{"model": "audio captioner", "dataset": "single notes of musical instruments (NSynth)", "train_examples": 184686, "n_mels": 64, "hop_length": 160, "input": "log_mel", "spec_augment": false, "win_length": 400, "tokenizer": "word", "vocab_size": 106, "encoder_arch": "preact_resnet", "encoder_norm": "groupnorm", "encoder_activation": "relu", "encoder_weight_standardization": true, "encoder_depths": [2, 4, 2], "encoder_kernel_size": 3, "encoder_stem": "deep", "encoder_avg_pool_shortcut": false, "encoder_widths": [80, 112, 176], "fusion": "prefix", "decoder_width": 256, "decoder_layers": 8, "decoder_norm": "layernorm", "decoder_norm_position": "sandwich", "decoder_activation": "star_relu", "decoder_mlp_ratio": 4, "decoder_head_dim": 64, "decoder_fused_qkv": false, "decoder_bias": "all", "decoder_qk_norm": false, "decoder_parallel_block": false, "decoder_inner_norm": false, "decoder_positions": "learned", "decoder_prefix_bidirectional": true, "decoder_connector": "linear", "decoder_tie_embeddings": false, "init": "torch_default", "residual_init": "none", "optimizer": "soap", "beta2": 0.99, "lr": 0.0023, "beta1": 0.9, "shampoo_beta": 0.95, "eps": 1e-08, "precondition_frequency": 20, "max_precond_dim": 512, "one_sided": false, "adamw_lr_other_params": 0.0014, "grad_clip": 1.0, "steps": 2800, "batch_size": 64, "epochs": 1.0, "lr_schedule": "cosine", "final_lr_fraction": 0.05, "warmup_steps": 560, "weight_decay": 0.4, "adamw_weight_decay_other_params": 0}
Rows from block 5 of the audio encoder of a small audio captioner, named by matrix and row number. Rows with one number belong to one channel. Each number is 128 + 32 x the weight over its row's rms, rounded and kept within 0 to 255. All counts start at 0. Numbers have three digits each.
After each channel's rows are labels from the 100 clips, of 14976, where the channel reaches its highest value: "strongest on" is what is common among them. Only what is clearly more common there than usual is listed. The data: single notes of musical instruments (NSynth).
# convs0: first 3x3 conv (encoder.blocks.5.convs.0.weight, 112x112x3x3, standardized in use, each kernel summed), inputs 0-111
# convs1: second 3x3 conv (encoder.blocks.5.convs.1.weight, 112x112x3x3, standardized in use, transposed, each kernel summed), outputs 0-111

convs0.0:143065116100123090175132103090104176125138116100125205175172135130144176123169187089138110073118084098146112152148134136099155133154115130116069207162133143051134133136122093091153173103045142170153079141076127134138150129137207141109109184104089080153110093135111124142147109152114104158101126129147116080093129129142132138090094107183
convs1.0:105166110100092122201098129134136098166159222080147202143101164106171136135190089126114137123068126087140111119085143099156139118070153106166130141112157128116086117129133131151147133125135143096087112137068124108179199080122124151148117116069169124123093200134134138118126155173075109162130188109140085153107182185145164108120146145122
strongest on: synthetic; bass; octave 6; octave 7

convs0.108:047131143094076133131144135166109176131129124171173083121129093166069126127122135147116000139148112125092113131127115118092069154140130203141137138115100073119163116116179140143112122124115135129166144104115126138104158154113205145159131117136062098111095127148130133121141160132154107150152082202162155096198140119123118137101077163068
convs1.108:099171174148105184165142110164109103080173158104168174146164131167128150164102138223193200143124154154136110116134139127091154177102174150074129135170121116140174172063131097096139138100178170169107154110141117116158180116147116149105073097186137099094119106145134130114109107115116106079146124115110158113144085173109192091125143108168
strongest on: octave 7

convs0.26:127101166130178107130144160082105207157151145157145189104107125122145102119127125068086105111127152220085111144142152134142115074140054135104130149131076116129162076160098102144146117159114122104147083131126145144170083160082115078074132211166060127127120103170117154137148158106079095141121121121144149199142095108119107184100102102142
convs1.26:145091138174108133100134117195106101146115096083091131109140094134066123158170206168128139085147078127155136126137184124119125041188117082133126096136130123111128205137165096157154135122157127156142142088132098142076109166097143144154138156098110083205164122136152120162171103150120118113075131166089130107062092149147101084093160086171
strongest on: octave 6

convs0.103:208105098099146080092212126113130175166086089074088158130119129108108140120094092119158122145141098094113106125157190125129176135134075125116091212128136081146125104154071109153158152201090118081190144103089117144141165165113129147142134128185164123137100169155104119132179091112093106151078120118148109093149136151093129196131141123102
convs1.103:117100143130159061087117110113126206183142150091126175149130098126124118124174173103161109146154112173181131089147110127164148181092119126096139115139108111152144098123157128148109151175140106157138159168098071119246189176127113121159126106110176085162101131169133091112142129149065152151205072144088129095113120125151141175146143155140
strongest on: octave 5; octave 6; pitch class D; organ

convs0.56:120091042146191073118124126114155143132145149133150126114105126155107199163089055121133183088126121083115098158128111131092166151169076108103113205157085112097105103158107115130101152101105096073178111069136132087102140168129138138114125187075146150124216094129113111179150177127137173160107116127132141162147147100123146124129163127182
convs1.56:178102191078155170107138101108132122110117143131127138102073140100136073115157080141119092093141108123076123124140064154104080123067138094137090149155156164128092184095133150104204074171171138120113126116124141146124153124106096092092106103073056094096092087158150169183060122133137141112182127133141177141168164158111120115117177085139
strongest on: acoustic; octave 5; flute

convs0.4:153107103100180124106118163061114124153107097043121149133147124144105122077065146134173131139111181197154077107162180075134153164155197134096144159164158100169125218146116084172118123100139159144070075160145125112158101166078155140141155064108179110123171098134131131072146121122120115097134114095098125103151125139128133121143145168118
convs1.4:176129113149149073125184115153176136143111165132128164167176103166140108135106161139127131177152103129147113192123140057159106096145129177101124147081137154100163164080100173167189134155146111117155206132123101091129120128127163162167123153157156167124113192098091127099127175113151160119069131100086129135083108083162177196091150155072
strongest on: synthetic; octave 6; octave 7

convs0.48:192119159144120128123132070127135110137137112075076120152085133160073071141188112090138140172169100147182216178161106092143117078127106098172148152122149114120102131110157183171130090134124179118144154119150098075129138130148101124140080127152155111127140087086104119102104124145148204110067104147112129168158148079136102148172077139204
convs1.48:145083052085153080116108101180195133131143091133115149134095134106068131113141094080171119130083188189158185124083143202166117125108083107115117164111143119173124127126161138163152144135120081109144135078138147130068108087104135139129126115156162048090112136108022163149148154098123118102105150123118126124106134112178133170109096129119
strongest on: synthetic

convs0.39:067161156170074178144126142146140159135133144114112118143165173127101131101105170094144178114184149089125099158096202083125192090088079099107170128058144108134164122078095081115133121110179184086130139126149148136105088143133130085125157136070171154194150100142097052108115155172111122167126115106118079160137158097142158130119147108162
convs1.39:116213177187123188072122152141178107114148136161141154137133114124150164111082124166148139111143161070117144126102179109125113135112165119150104191135190192103159165094130104106141163095147125114122088147125096180107111132109196089072147129108098217158155053109164140127129139150109107152125140163109153176170129121116129161082072122115
strongest on: octave 7; mallet

convs0.20:138105112135097150099151165115146140113127158079080140118107139064129088105166100102078123140119169125145097123107077144140159142095131101098187199112096179155143111216103102157088119115140144159206161147125184114113125127113154141144097184143118146116125110071154159201054138075173115137099103127152107145101118143065160112073138154173
convs1.20:179156100106149076145122127155128100150153200139139158140105030124113127111127115101136157105105130157083116197123100092129083131111120190110130173143149130129136060144117107146074138156102174158152095072107144086098139139167113145157176100131149107095183028101112164071122135136152163175168096159152116131162072146099128142098132163136
strongest on: octave 7; string

convs0.51:110175078188156135045156134167187118121101107143105098086110113157123168102095130113149160111095108097151147139149224178164142143191120095123064131152162117090129135170133211142124096170136095094082123132067204130108151135125102102121126117145132125162157093140140109070111115151048139112075173118125137127144122130156122148158134144125
convs1.51:138175106152145133113153093115105151123095141160064074130151158137154131187123138153083127110140187137140179116110147182149201124069157135086094169175071125096138080108138179110160127158091179165165162165090137144093114136143086120182140109136151107150086117127095104128145088085138107138156124201043155121155191145156115111136112112079
strongest on: synthetic; bass; octave 7; octave 6

convs0.25:096123092116059165130135108099157126119093082157134171141113120114102144122126150064106103067117185169116155131095068103121156129135132176113149233169106138171123135114141151160133148175143117139152102127132161144128144142096162153099183130108094117139101161206122091132106103145117102078084205074136097131105093171057125118075112128176
convs1.25:113125102087169102126123106149122081176154128140158124202116119097119198142118146122150118105123131103083108119114070137091104184179170130172129198104173145125168146066096157165082120113150075125170153043134132074134074199136139098126125112114167136105139179095131116121140129144148094158181084145131115154095162083082097088143107102092
strongest on: acoustic; octave 5; reed

convs0.83:172103140110121125083113113138091227128126134152122131128112111131139072168121091127050147114047095136077172173071134141127128145122119160159116160120084187112153140062150135164178143170124100162185111137120185118089121135132123209101142157146105125151161123123151078135068116161114088161072105115150178167085134130128103089152133133133
convs1.83:123129108099154127155105138151134158147071099054088177152153102115132117159184129178118156123105122085112118106168178105114097052152117113099157098155072138094124179135182091114145119149124140194128111091103139158194074142096189147102086118150088074117111144164071145092157169145170107069128128110110132130113165111113099137166056098111
strongest on: octave 6

convs0.29:125160195124105154174112147135126117135142170086096119149193124105105084108148093124117191126114086116141055134129120137126081161146102145150122130110176124070147110171080175120126159108119128126142094053115070123068166161103150129122117151122157084115153144075109105132162107116107115150134219153149137234164140071155107117112100162159
convs1.29:124117122113123208070111154120142178099141131155144202141047111112074108112122136112166142094157159142131160075116186184126097150110117101119089191126173128109181118160114113204107159146141131083149168098180172142147145168129129136117129094166093151147102114101139127166127196140119091121118123191137186153115100125128171161174094111173
strongest on: octave 6; string

convs0.105:169143104126067156091169102086171146186143136175151133040095076141200108140142098156132136160114135155167156109136160119093118082136131133101138209149124102120123109104127031174124088102104089165143170143137131081116134134103104171146168144127136159142163110158114173157138172108082103129118136045101146118080095117086114169118125120157
convs1.105:200136038122197140183153131128127149102132082099088126116146131150126088106138151149100163108125115176156109141141154172147121108158111122129149124150089119104111101189104100095189129153113106113112108192119085140121112089146122138156095152066140110152094145128092093147181076193155178168122126091055096147130103090202081124139141173103
strongest on: octave 5; octave 6; octave 7

convs0.76:187070080106126166084118108120126143107102143160087091103112137112104152109052074120116132111177189168109146115179124107110059177176140153176124198158102088126112150131109198161162153139158102115126121097138119137118149164141148107150099144103152113093136160127102138119173158087119091124102143128078070115140070110084137165113136159221
convs1.76:171074178143122070103163119115154087097178117144182104090150098121144143122111194133068085145169110119106098120177114116098187149131138057186151134110163096099119176105097164157144155123154120053098169190135147131079085142145105149111205102110163181106130155101142135115185156077141128125119132112136130166132092123105156128133122096074
strongest on: octave 6; keyboard; octave 7

convs0.58:119117090196110109105126097117111072127123139170180093114152109125122141153144143068143134115132156138105134136171086112120097118186118133106091138136101156137148093143169119131142140166054115214123101067126162185232148116129143124089140143082069137127115112178156100119198146145154132189112164066116164139110080159118142130094105115072
convs1.58:150142101160117119123145113130116130183105089104110068155196123083153141129134106094155173128158151163112158048190087109106096131094081104120130201119143123134108171104108117154084041145144134215094089128128163105143122099098158076076099126151097176109148119127181114118171140175080116107149154105159116087117152122124084164123094097158
strongest on: electronic; keyboard

convs0.59:129138110087102132097152113099113152085104150105089127213129055145138122155135110120128152077143152109122105137130070115126109101154112117102124232112113149136141151142191108205145114105141141104190125090133140071094133197131166137119141095151082100117140090133139099123110171122204122201127144127162107104122149181145117173155095051135
convs1.59:104130115119163160161124183172119102171079091132143100127124143180105122101129136150141135124102140124072091114144110080154093112157176161163187110123130141149042118128146103087117161122169178105133169180099074120110199132142173116140091123171126180107088075127044109118105153149127085150101152136203132136182128069171130102085137148126
strongest on: acoustic; flute; reed

convs0.2:072123091207096166086110172131138120070194131120084060106166110130099167116105212118137107095128160132098095120110196093126148085141123157143163081124159164089128080100130089171141145136133178109168104091120185209145151142103120127135088150138101127126167174114105133149107138176142148157158108156095140098136157118111169156093087116158
convs1.2:093169109172144138124141205106155084160140108112157149122135142107164138125116138109081115142173154167144151095084179144133149140173113126144147124066140161124185149072144087070104098128170222066152138168097098176103101165134131132135093119093108202078156146104145150119086131133148103080166159165157148186163130169133170118164092126143
strongest on: octave 7; guitar; octave 6

convs0.13:082139094135109183135083096120089114103110101122125082119135033146134154130103161079123153121117113148104072132161100109138104127122150162099160254171113142118090134159111145151191205129112129165161124098135145118129154151161175162122150110112100139095154100187126139163089095167092116084096140142137158095077122191091122148112081109143
convs1.13:157123052125164125129122170120132091132202160122152151179166094078184152128135142101166148135108143075193089128092182162105109164086167122175123159113122112096156166117154168128093116105197116147148100127132140155104109131095152087105138180154136148172107141179132121040102165122104139127159162149198096128134130175104123136155074073116
strongest on: octave 6; flute

convs0.11:093136044144093156074095142104154167146140124091168095127098092133202152070147147164125159084091175185143121148102113133152131103118149148043136203128096141128115125125152159157103102126084100111170138111129162142120122170131144144115073140087140175126113065154153115143153189062093144091167071156093168116107115122118149192127126127138
convs1.11:135122061122170097126140177090136137129113118141114126083153154169112078126176106137178112135130102087073121096162120136135113066135165140126125089163176146103161127154121153084151172054097108198141084197127158121092115104186112126077141062159155062155126144182130118114115113091171103120097163151175097043112132124131085120143122115112
strongest on: octave 6; octave 7

convs0.21:103090115156095185111127111102171156110107132148207167124133112122138087079117170144133124138142161154196182115171128092163115089152126165045101172177139110172114168147102157142128202177113062147197110077126062083083116142137130106073142129188096124119105096132112170122091136142102139087087103143128138132135155107149151133112109099122
convs1.21:097107118104153183145171096124112129162107144135161088159174138091113172153135123153093173141143120072137154210118189130087166121103097154140139137137125129110108120059164176110066147124138144116166180092084178102094145106086145080159068139171124095138114177066129160087125151086142077147110109104041105145131150098146178100151149130125
strongest on: octave 7; pitch class D

convs0.89:112141126165169129141153131098216177163151106108179139092190116144106150121100119152169080180145153095127151171123146194116206109150131136140109085142160129081096075129144089158127182152163144149129126095055124143082116190156101087168107129121108136092127142081115077106089133103118132153136117092111082099111075136104114058146119177151
convs1.89:150082150121118090136110155052135161128114103117122149140145104145137168095051092077126120145143191137107162142099171135154158207152158076089096126135149123153147115202087094119126089154082128145146105113141131116153145109136108133112107151062096099060099115131184114124108100135063135084104147128148121201118147227074127147135113116149
strongest on: synthetic; octave 7