python train.py --dataset="single notes of musical instruments (NSynth)" --train_examples=184686 --tokenizer="word" --decoder_tie_embeddings=false --adamw_lr_other_params=0.0014 --lr_schedule="cosine"
Rows from block 3 of the audio encoder, named by matrix and row number. Rows with one number belong to one channel. Each number is 500 + 50 x the weight over its row's rms, rounded and kept within 0 to 999. All counts start at 0. Numbers have three digits each. After the name is the row's rms in percent of the matrix's.
# convs0: first 3x3 conv (encoder.blocks.3.convs.0.weight, 112x112x3x3, standardized in use), inputs 110-111, a 3x3 kernel for each
# convs1: second 3x3 conv (encoder.blocks.3.convs.1.weight, 112x112x3x3, standardized in use, transposed), outputs 110-111, a 3x3 kernel for each
convs0.0 099:452544412509488452480531514509550494562408417528442414
convs0.1 104:551455525544422523539581500564638575543525576507475528
convs0.2 092:508492566426454492482506494513494505549467387440497425
convs0.3 108:490463505498550404553427518492459405466408399474520492
convs0.4 099:564579457474554476487498474518537571539502458389475511
convs0.5 104:560531590534420452548472453526536521504493489514509437
convs0.6 103:478538432620468444483428516561500465538630487482488556
convs0.7 103:555557493659532482488556524467547552581420535503548419
convs0.8 110:474486576574581433456481531508523482499418534546509505
convs0.9 094:556448448518543572470569451457462486612541557480480483
convs0.10 095:448523508566567515523523600666514432531522520500483481
convs0.11 100:554539486462478506503420471566467512563414495572599487
convs0.12 094:490440490535532510491463544482485421481549564513450502
convs0.13 102:551513562467533457532463461520477546463584520588451523
convs0.14 102:457546475594507536462452504523514560522451565467493462
convs0.15 101:527577585487450480582553511502501502522504579579549530
convs0.16 092:559534459496533466580514488454439538584530532591605422
convs0.17 088:399493497581526506480468424499593457513514521657534488
convs0.18 112:501478466442467568480487522485420596479581573474566584
convs0.19 106:491585478452557619514442466511591509410520498533468651
convs0.20 105:466540562536430473449558565551516547522484513565478458
convs0.21 104:534476499567571439440458559511493450502501535508528478
convs0.22 103:548465464539511489431459506436454586460571424577418502
convs0.23 102:483520476500417530497457458477546528592464487483507465
convs0.24 100:495451436550539533507495437508429600539514516483461478
convs0.25 104:572529528476443397467557409560581503465509607479420440
convs0.26 093:468450428495504486488470482568497541539514536523458517
convs0.27 099:502475493435429423539535574571486615444488537541517512
convs0.28 103:465453456494471569503512508445510509546554517545533496
convs0.29 108:538522491486502604475506480443571546400511603527485531
convs0.30 101:516521554456555499575509515536632498564483496406498529
convs0.31 102:442566504435518581557462452570618544496442480561554463
convs0.32 101:505595488571385501549509438519454445421496503475448415
convs0.33 096:513488421469565548374536526490583393460491447515544510
convs0.34 103:462448509495569492529552552613465564493490532524474580
convs0.35 097:510516443512471545464533494468534542471502487592544438
convs0.36 108:527480453482435550503447499615496534522517447455435597
convs0.37 106:471461486387560608473515462514508551515463560543568469
convs0.38 107:503521553551455520544542458486466581532552516483519466
convs0.39 102:510534497528463489407475552583506493429487490523541570
convs0.40 098:476461513551530524482593501575507478430480453514502511
convs0.41 097:576512429534443474488430473532455482515396444526438507
convs0.42 094:448490517552509431487509468528562554572448550558542497
convs0.43 105:527438387493505435476568531529529534477492550545497444
convs0.44 105:450531546479510463581472452491413580484531510508451463
convs0.45 104:526477440523577478561419478496555496431474490508436472
convs0.46 099:501535517592543567539503485535571521580503471496500467
convs0.47 101:524518519498444474541452544485466503635490522481490454
convs0.48 112:534449532551527414530486471438540483491471563570466516
convs0.49 091:622551516549453456434494405602519505534481437474426447
convs0.50 106:463560518547450531519397508434532475522569514549458523
convs0.51 092:501538432538422503378510435553524399489530516575582554
convs0.52 111:502468532416581427532485444590413471544472484532563465
convs0.53 091:587545507548552528519483481541566454497436569413587501
convs0.54 091:496502500516374498553523512532494553541453569584570503
convs0.55 106:465505553498563465559429573593543528513455550574536473
convs0.56 103:514500562587487505437529471535520447510545586497494431
convs0.57 094:419639508519431475518559555443520513640532576461490517
convs0.58 110:500485480519455597483558401466586430526552455558496516
convs0.59 098:439596469600458430502476492504522471505587450521487487
convs0.60 106:603603518607413527463530410516489531512493478505541447
convs0.61 095:495486554540601555476618470558567509541510462564523447
convs0.62 108:497516535504537507521469580466618449613418574466479502
convs0.63 098:583587439505511517418494487460546470590438459408477485
convs0.64 099:570472498387486473601537528577541551544484513485482461
convs0.65 102:424525544643527580476507521441569481554417481485441503
convs0.66 108:595431464537489513470506451526430513453547551449524492
convs0.67 108:540509492496545476515446519584432469480534578603499596
convs0.68 117:512484566511505526483470454587532430495510508483487511
convs0.69 102:465466449443439504450520516518569484494561443528568514
convs0.70 107:550599452462486574579476464550511565457474401489556534
convs0.71 102:504461419526472550572618515415468578460510496512510407
convs0.72 103:432449530495449536428436539468547514461549447548483481
convs0.73 099:516579514451485518483518513481431475518579390422340537
convs0.74 099:497443415507452551520547523461476487570537513492480542
convs0.75 106:387472501539467461507582425512602561564468430446548567
convs0.76 086:476487473549504567704652559493449491567597467401456453
convs0.77 091:530508504479534516460497421517545455493516515553511417
convs0.78 112:496468534430603424477544529499508528404528466492505463
convs0.79 100:417575439489549428483489545477472557511559470482477563
convs0.80 113:566585409512485531548476435526502485500470516461534479
convs0.81 097:511568502459510507556440522448442442485528402649517543
convs0.82 093:595424544574470613583499504558527519479482533510506479
convs0.83 104:463470531509491444490485510500530475547613451494607538
convs0.84 098:472474543395486535482489536465457544447486525493492370
convs0.85 100:536500462470423479588448470458472480507583437491436555
convs0.86 103:554495488431512464552505546535542491448494506479515526
convs0.87 100:314505553648484485391495548476475502541552477492478467
convs0.88 099:505499550502561543433529525488533487486535454502483390
convs0.89 096:449475399586480446526485555538515532565540536517522501
convs0.90 098:488530475521560526515493553488482509526545547524557503
convs0.91 094:479533595600555443508470539538560451489527509523482509
convs0.92 093:534523545553426494460449544509466510496526439607492524
convs0.93 101:505562512519534407555466438487531554541536464480543505
convs0.94 097:443373479458485505559548503471519495535517458488430457
convs0.95 100:432511411403502526583503534548507431611421492525553571
convs0.96 102:463583529564494528511571413509499540504520523465554407
convs0.97 093:548470432466522504518473480538521483484519520568512528
convs0.98 095:490511480602407438527419416525492511508443505504464520
convs0.99 088:551515524548512430437472570447529418486477513477539409
convs0.100 089:564495563494418475334393522524459515530657578569502468
convs0.101 091:550510574522484512532553471455462437483466453611542544
convs0.102 098:574592510497450504576510506390493491541505450485492394
convs0.103 090:523526446466459509420507529421521475493439499548522518
convs0.104 086:633506462430475473510468457468383412630606563489526543
convs0.105 092:499407474481406431547486508523497547494484466470452504
convs0.106 095:476497472552521504342464418504589449473420464526588479
convs0.107 094:514471545522486447460446562441479462448477499552525434
convs0.108 089:503541536465499372698439479627596585474547538445505504
convs0.109 091:513466540468438522486475464554533445462583495493463584
convs0.110 099:456501501418424574659524485477502557482534468496500450
convs0.111 091:565524408528542508547521497553564526525627511519487521
convs1.0 094:614449578476548584472446552482532591472533545571508444
convs1.1 104:449528534547507471454473452484500477544488558460540499
convs1.2 093:536483486430539454517532576444489423546552436531462510
convs1.3 108:511518479501571497476485462455587384471510487481478493
convs1.4 105:495446583565479425562516559495518511544425553476494494
convs1.5 108:513521479499407569421601432434474534484551456489548484
convs1.6 101:511542476568368525572468497441448577443447506553514539
convs1.7 108:494441579598574442540401557583525435421534552488581412
convs1.8 112:465425470549503528505411535426531468509541496446567399
convs1.9 096:392501498425530573457491602465469592534468496557562511
convs1.10 095:492447482603385391466526567494470497532494594517518470
convs1.11 103:581486393512582488560480514508428532491474543463525497
convs1.12 095:424353553500570533540553489533466517533539445465476459
convs1.13 094:482396476461511514432532396462494462588527456511529487
convs1.14 099:490442496513448571464527456562517509473447442483502435
convs1.15 098:553427558501485488469441562484556437563474479432458566
convs1.16 088:484561541434526505457443423461469441465465513459550531
convs1.17 095:455480573439544510500458514561552523578470475418482492
convs1.18 118:557414536438465513462537501533485464485500553517509526
convs1.19 107:456544543486569544442509473558534371577488456470553475
convs1.20 103:504507523511497491557507526454417480543475500617565534
convs1.21 105:463554490513513576490480483492463477517554520503432558
convs1.22 102:564385483498551482465498513445522539533473470454546465
convs1.23 101:513539523514504509454455568499483518387556483528545533
convs1.24 096:496494507550552486479426494506502559444494506498553462
convs1.25 106:592489535529476418496467500595419470437564529429453444
convs1.26 098:497455508481558432544580491503615484488490535529510443
convs1.27 103:647436582364508430504460513489537455360520487464432506
convs1.28 103:427512497543521485466420531538456512440492473494499437
convs1.29 115:519473488560516464508504514451540439509444480518532533
convs1.30 101:520524426475498546340466494574482461505453513481490399
convs1.31 102:483502597455522478458506547489577526478493583505409401
convs1.32 106:522532474491460531487509521477462533418576546538459428
convs1.33 097:421527519502450486417469463469556588490527527537495501
convs1.34 094:525479541605612446441467488498504578519448509542566505
convs1.35 096:515558474392557539614447481473481579462518491455506508
convs1.36 106:415455539508491519648489509528509540481561463462468571
convs1.37 105:599462622575488480416541506500454546435495514528499451
convs1.38 098:568499410444539492464531525526469488403468521459515501
convs1.39 099:428421467546511533465607453428519554500465478459478496
convs1.40 100:490488528564538422461538494520439480409556457520552499
convs1.41 104:462376499352542481574473511573487499483524491457406498
convs1.42 086:470558532529537508438536434479503465384428537586459408
convs1.43 106:526456474496505518498501434495491491525487472559536505
convs1.44 105:496576459496529512555409517528570482503512528493450453
convs1.45 103:445527442487501515362482484444540544446418554529566537
convs1.46 101:439557573490589492585458481544516510545573423555508471
convs1.47 092:545455404473511441475618525520507506501533540469386512
convs1.48 106:433439514451608450495556487509514469536527411493512488
convs1.49 105:520465549515574456423555469498626473520457442542564440
convs1.50 095:508456486623551461508520421506469570494419570418504467
convs1.51 092:536540523436523537457578383611368451401516501402440408
convs1.52 105:519480579467460627485447472472384478450432503517615389
convs1.53 096:579513380607430450390510490623551441438525551591526424
convs1.54 091:488581446518504525363564425417530424518476571463515485
convs1.55 104:487583482649406416376459429460491452524480506461468498
convs1.56 101:480444560497453515467560504532498534447447469537396447
convs1.57 090:584575455413500514559493474541495516454420509430537532
convs1.58 104:503619450396494465515445528468451477421414484540401488
convs1.59 102:536519539524485497585505404399526540581459526567456555
convs1.60 108:457547409502532572553457431443465511503541447554512443
convs1.61 099:436573450427471483434508481565472499521517539484551486
convs1.62 101:666524443501537505469498622477512504405561479509445499
convs1.63 115:416526555572508555508492471481460530525538512567503491
convs1.64 105:549605506522458494557503438480523545435436529484435371
convs1.65 092:516477516607444555431414477450466445499527423535500544
convs1.66 103:533480431444472542472500517394559456484453446542471521
convs1.67 102:488464507490613537616406520426436493471468560517501445
convs1.68 115:477432531570395542453574491530504527518474510420544557
convs1.69 101:540542443459457493433462571521432478617513477543456493
convs1.70 104:463490518545502433467510520539497481513560516447470416
convs1.71 103:698410457553470499494458533529581464488614552591532493
convs1.72 095:482543458480542490355514530532582552490518536557471509
convs1.73 094:416507477420525542482467471477525515553510495441528549
convs1.74 099:609556498481509501481544564446511572601503501476498510
convs1.75 102:519572469496553509576455534450368631443498505438448505
convs1.76 091:611596517542504472479479487445506579551589444343381468
convs1.77 097:517446494509563628528572523533459560458574505521623499
convs1.78 112:451497517476461512472454555546528480601411553548567510
convs1.79 110:588393497620519440468520472475513489511515545481511530
convs1.80 111:590434487470526553507483542525474522503472446460578514
convs1.81 094:529517516487544552492523491517497530533483519493516532
convs1.82 100:542520580570470495490396459499523556491512482428526479
convs1.83 106:588499494490445446490492461520504449423440512496592458
convs1.84 095:496515522539426438508481554488529494539461470515480510
convs1.85 093:542541496504535465502445493501519440364487438536468486
convs1.86 101:498592537531498499511412524567481523424567470531466582
convs1.87 095:522501556515510507541435556504498498452353447454531439
convs1.88 095:383511491523439536465467423459562524503481521452513502
convs1.89 098:504437486537516499390533456492518416408428512469555519
convs1.90 100:592484460565539431474443487492542523490552494409393508
convs1.91 099:416567539561560534434544481584439557488543475586540454
convs1.92 098:434494368491487587537484468501517565574426579547492456
convs1.93 109:533504470467575474465484490511481520547451528412486471
convs1.94 088:515455504514495446589528536426529515551509495419512462
convs1.95 094:537510473533508497564586515480538482576510575516531500
convs1.96 106:449498547518542468442524489509445465540541474527501469
convs1.97 095:506477565501468493447553488514513519535533510506475516
convs1.98 099:489512544578425480527514522421492613551465531524483526
convs1.99 098:445450542518560553467499443485532541481547554571579560
convs1.100 085:399481473473467510530531526459471472450550587585508505
convs1.101 089:447505374503419492433526488435542409528509515496520487
convs1.102 104:593515539459521436510542520575584424579477491490515590
convs1.103 089:465387466482526437571500542466515521509531499511512568
convs1.104 085:421501539492530515561500505533576497454436571497423520
convs1.105 093:472519549412450505445471471379634433533513532490514469
convs1.106 091:433611508573511521561499577539446566413542461543469430
convs1.107 099:577455538469509491430485601575455446479496431404525472
convs1.108 090:535460477490552595451447481439601487637513455435485492
convs1.109 093:527438451534584451416522485538584549573573546483536543
convs1.110 098:526578496497517444507544450480570442491528511576489461
convs1.111 092:552583439490476537488423527592578532571641484474533485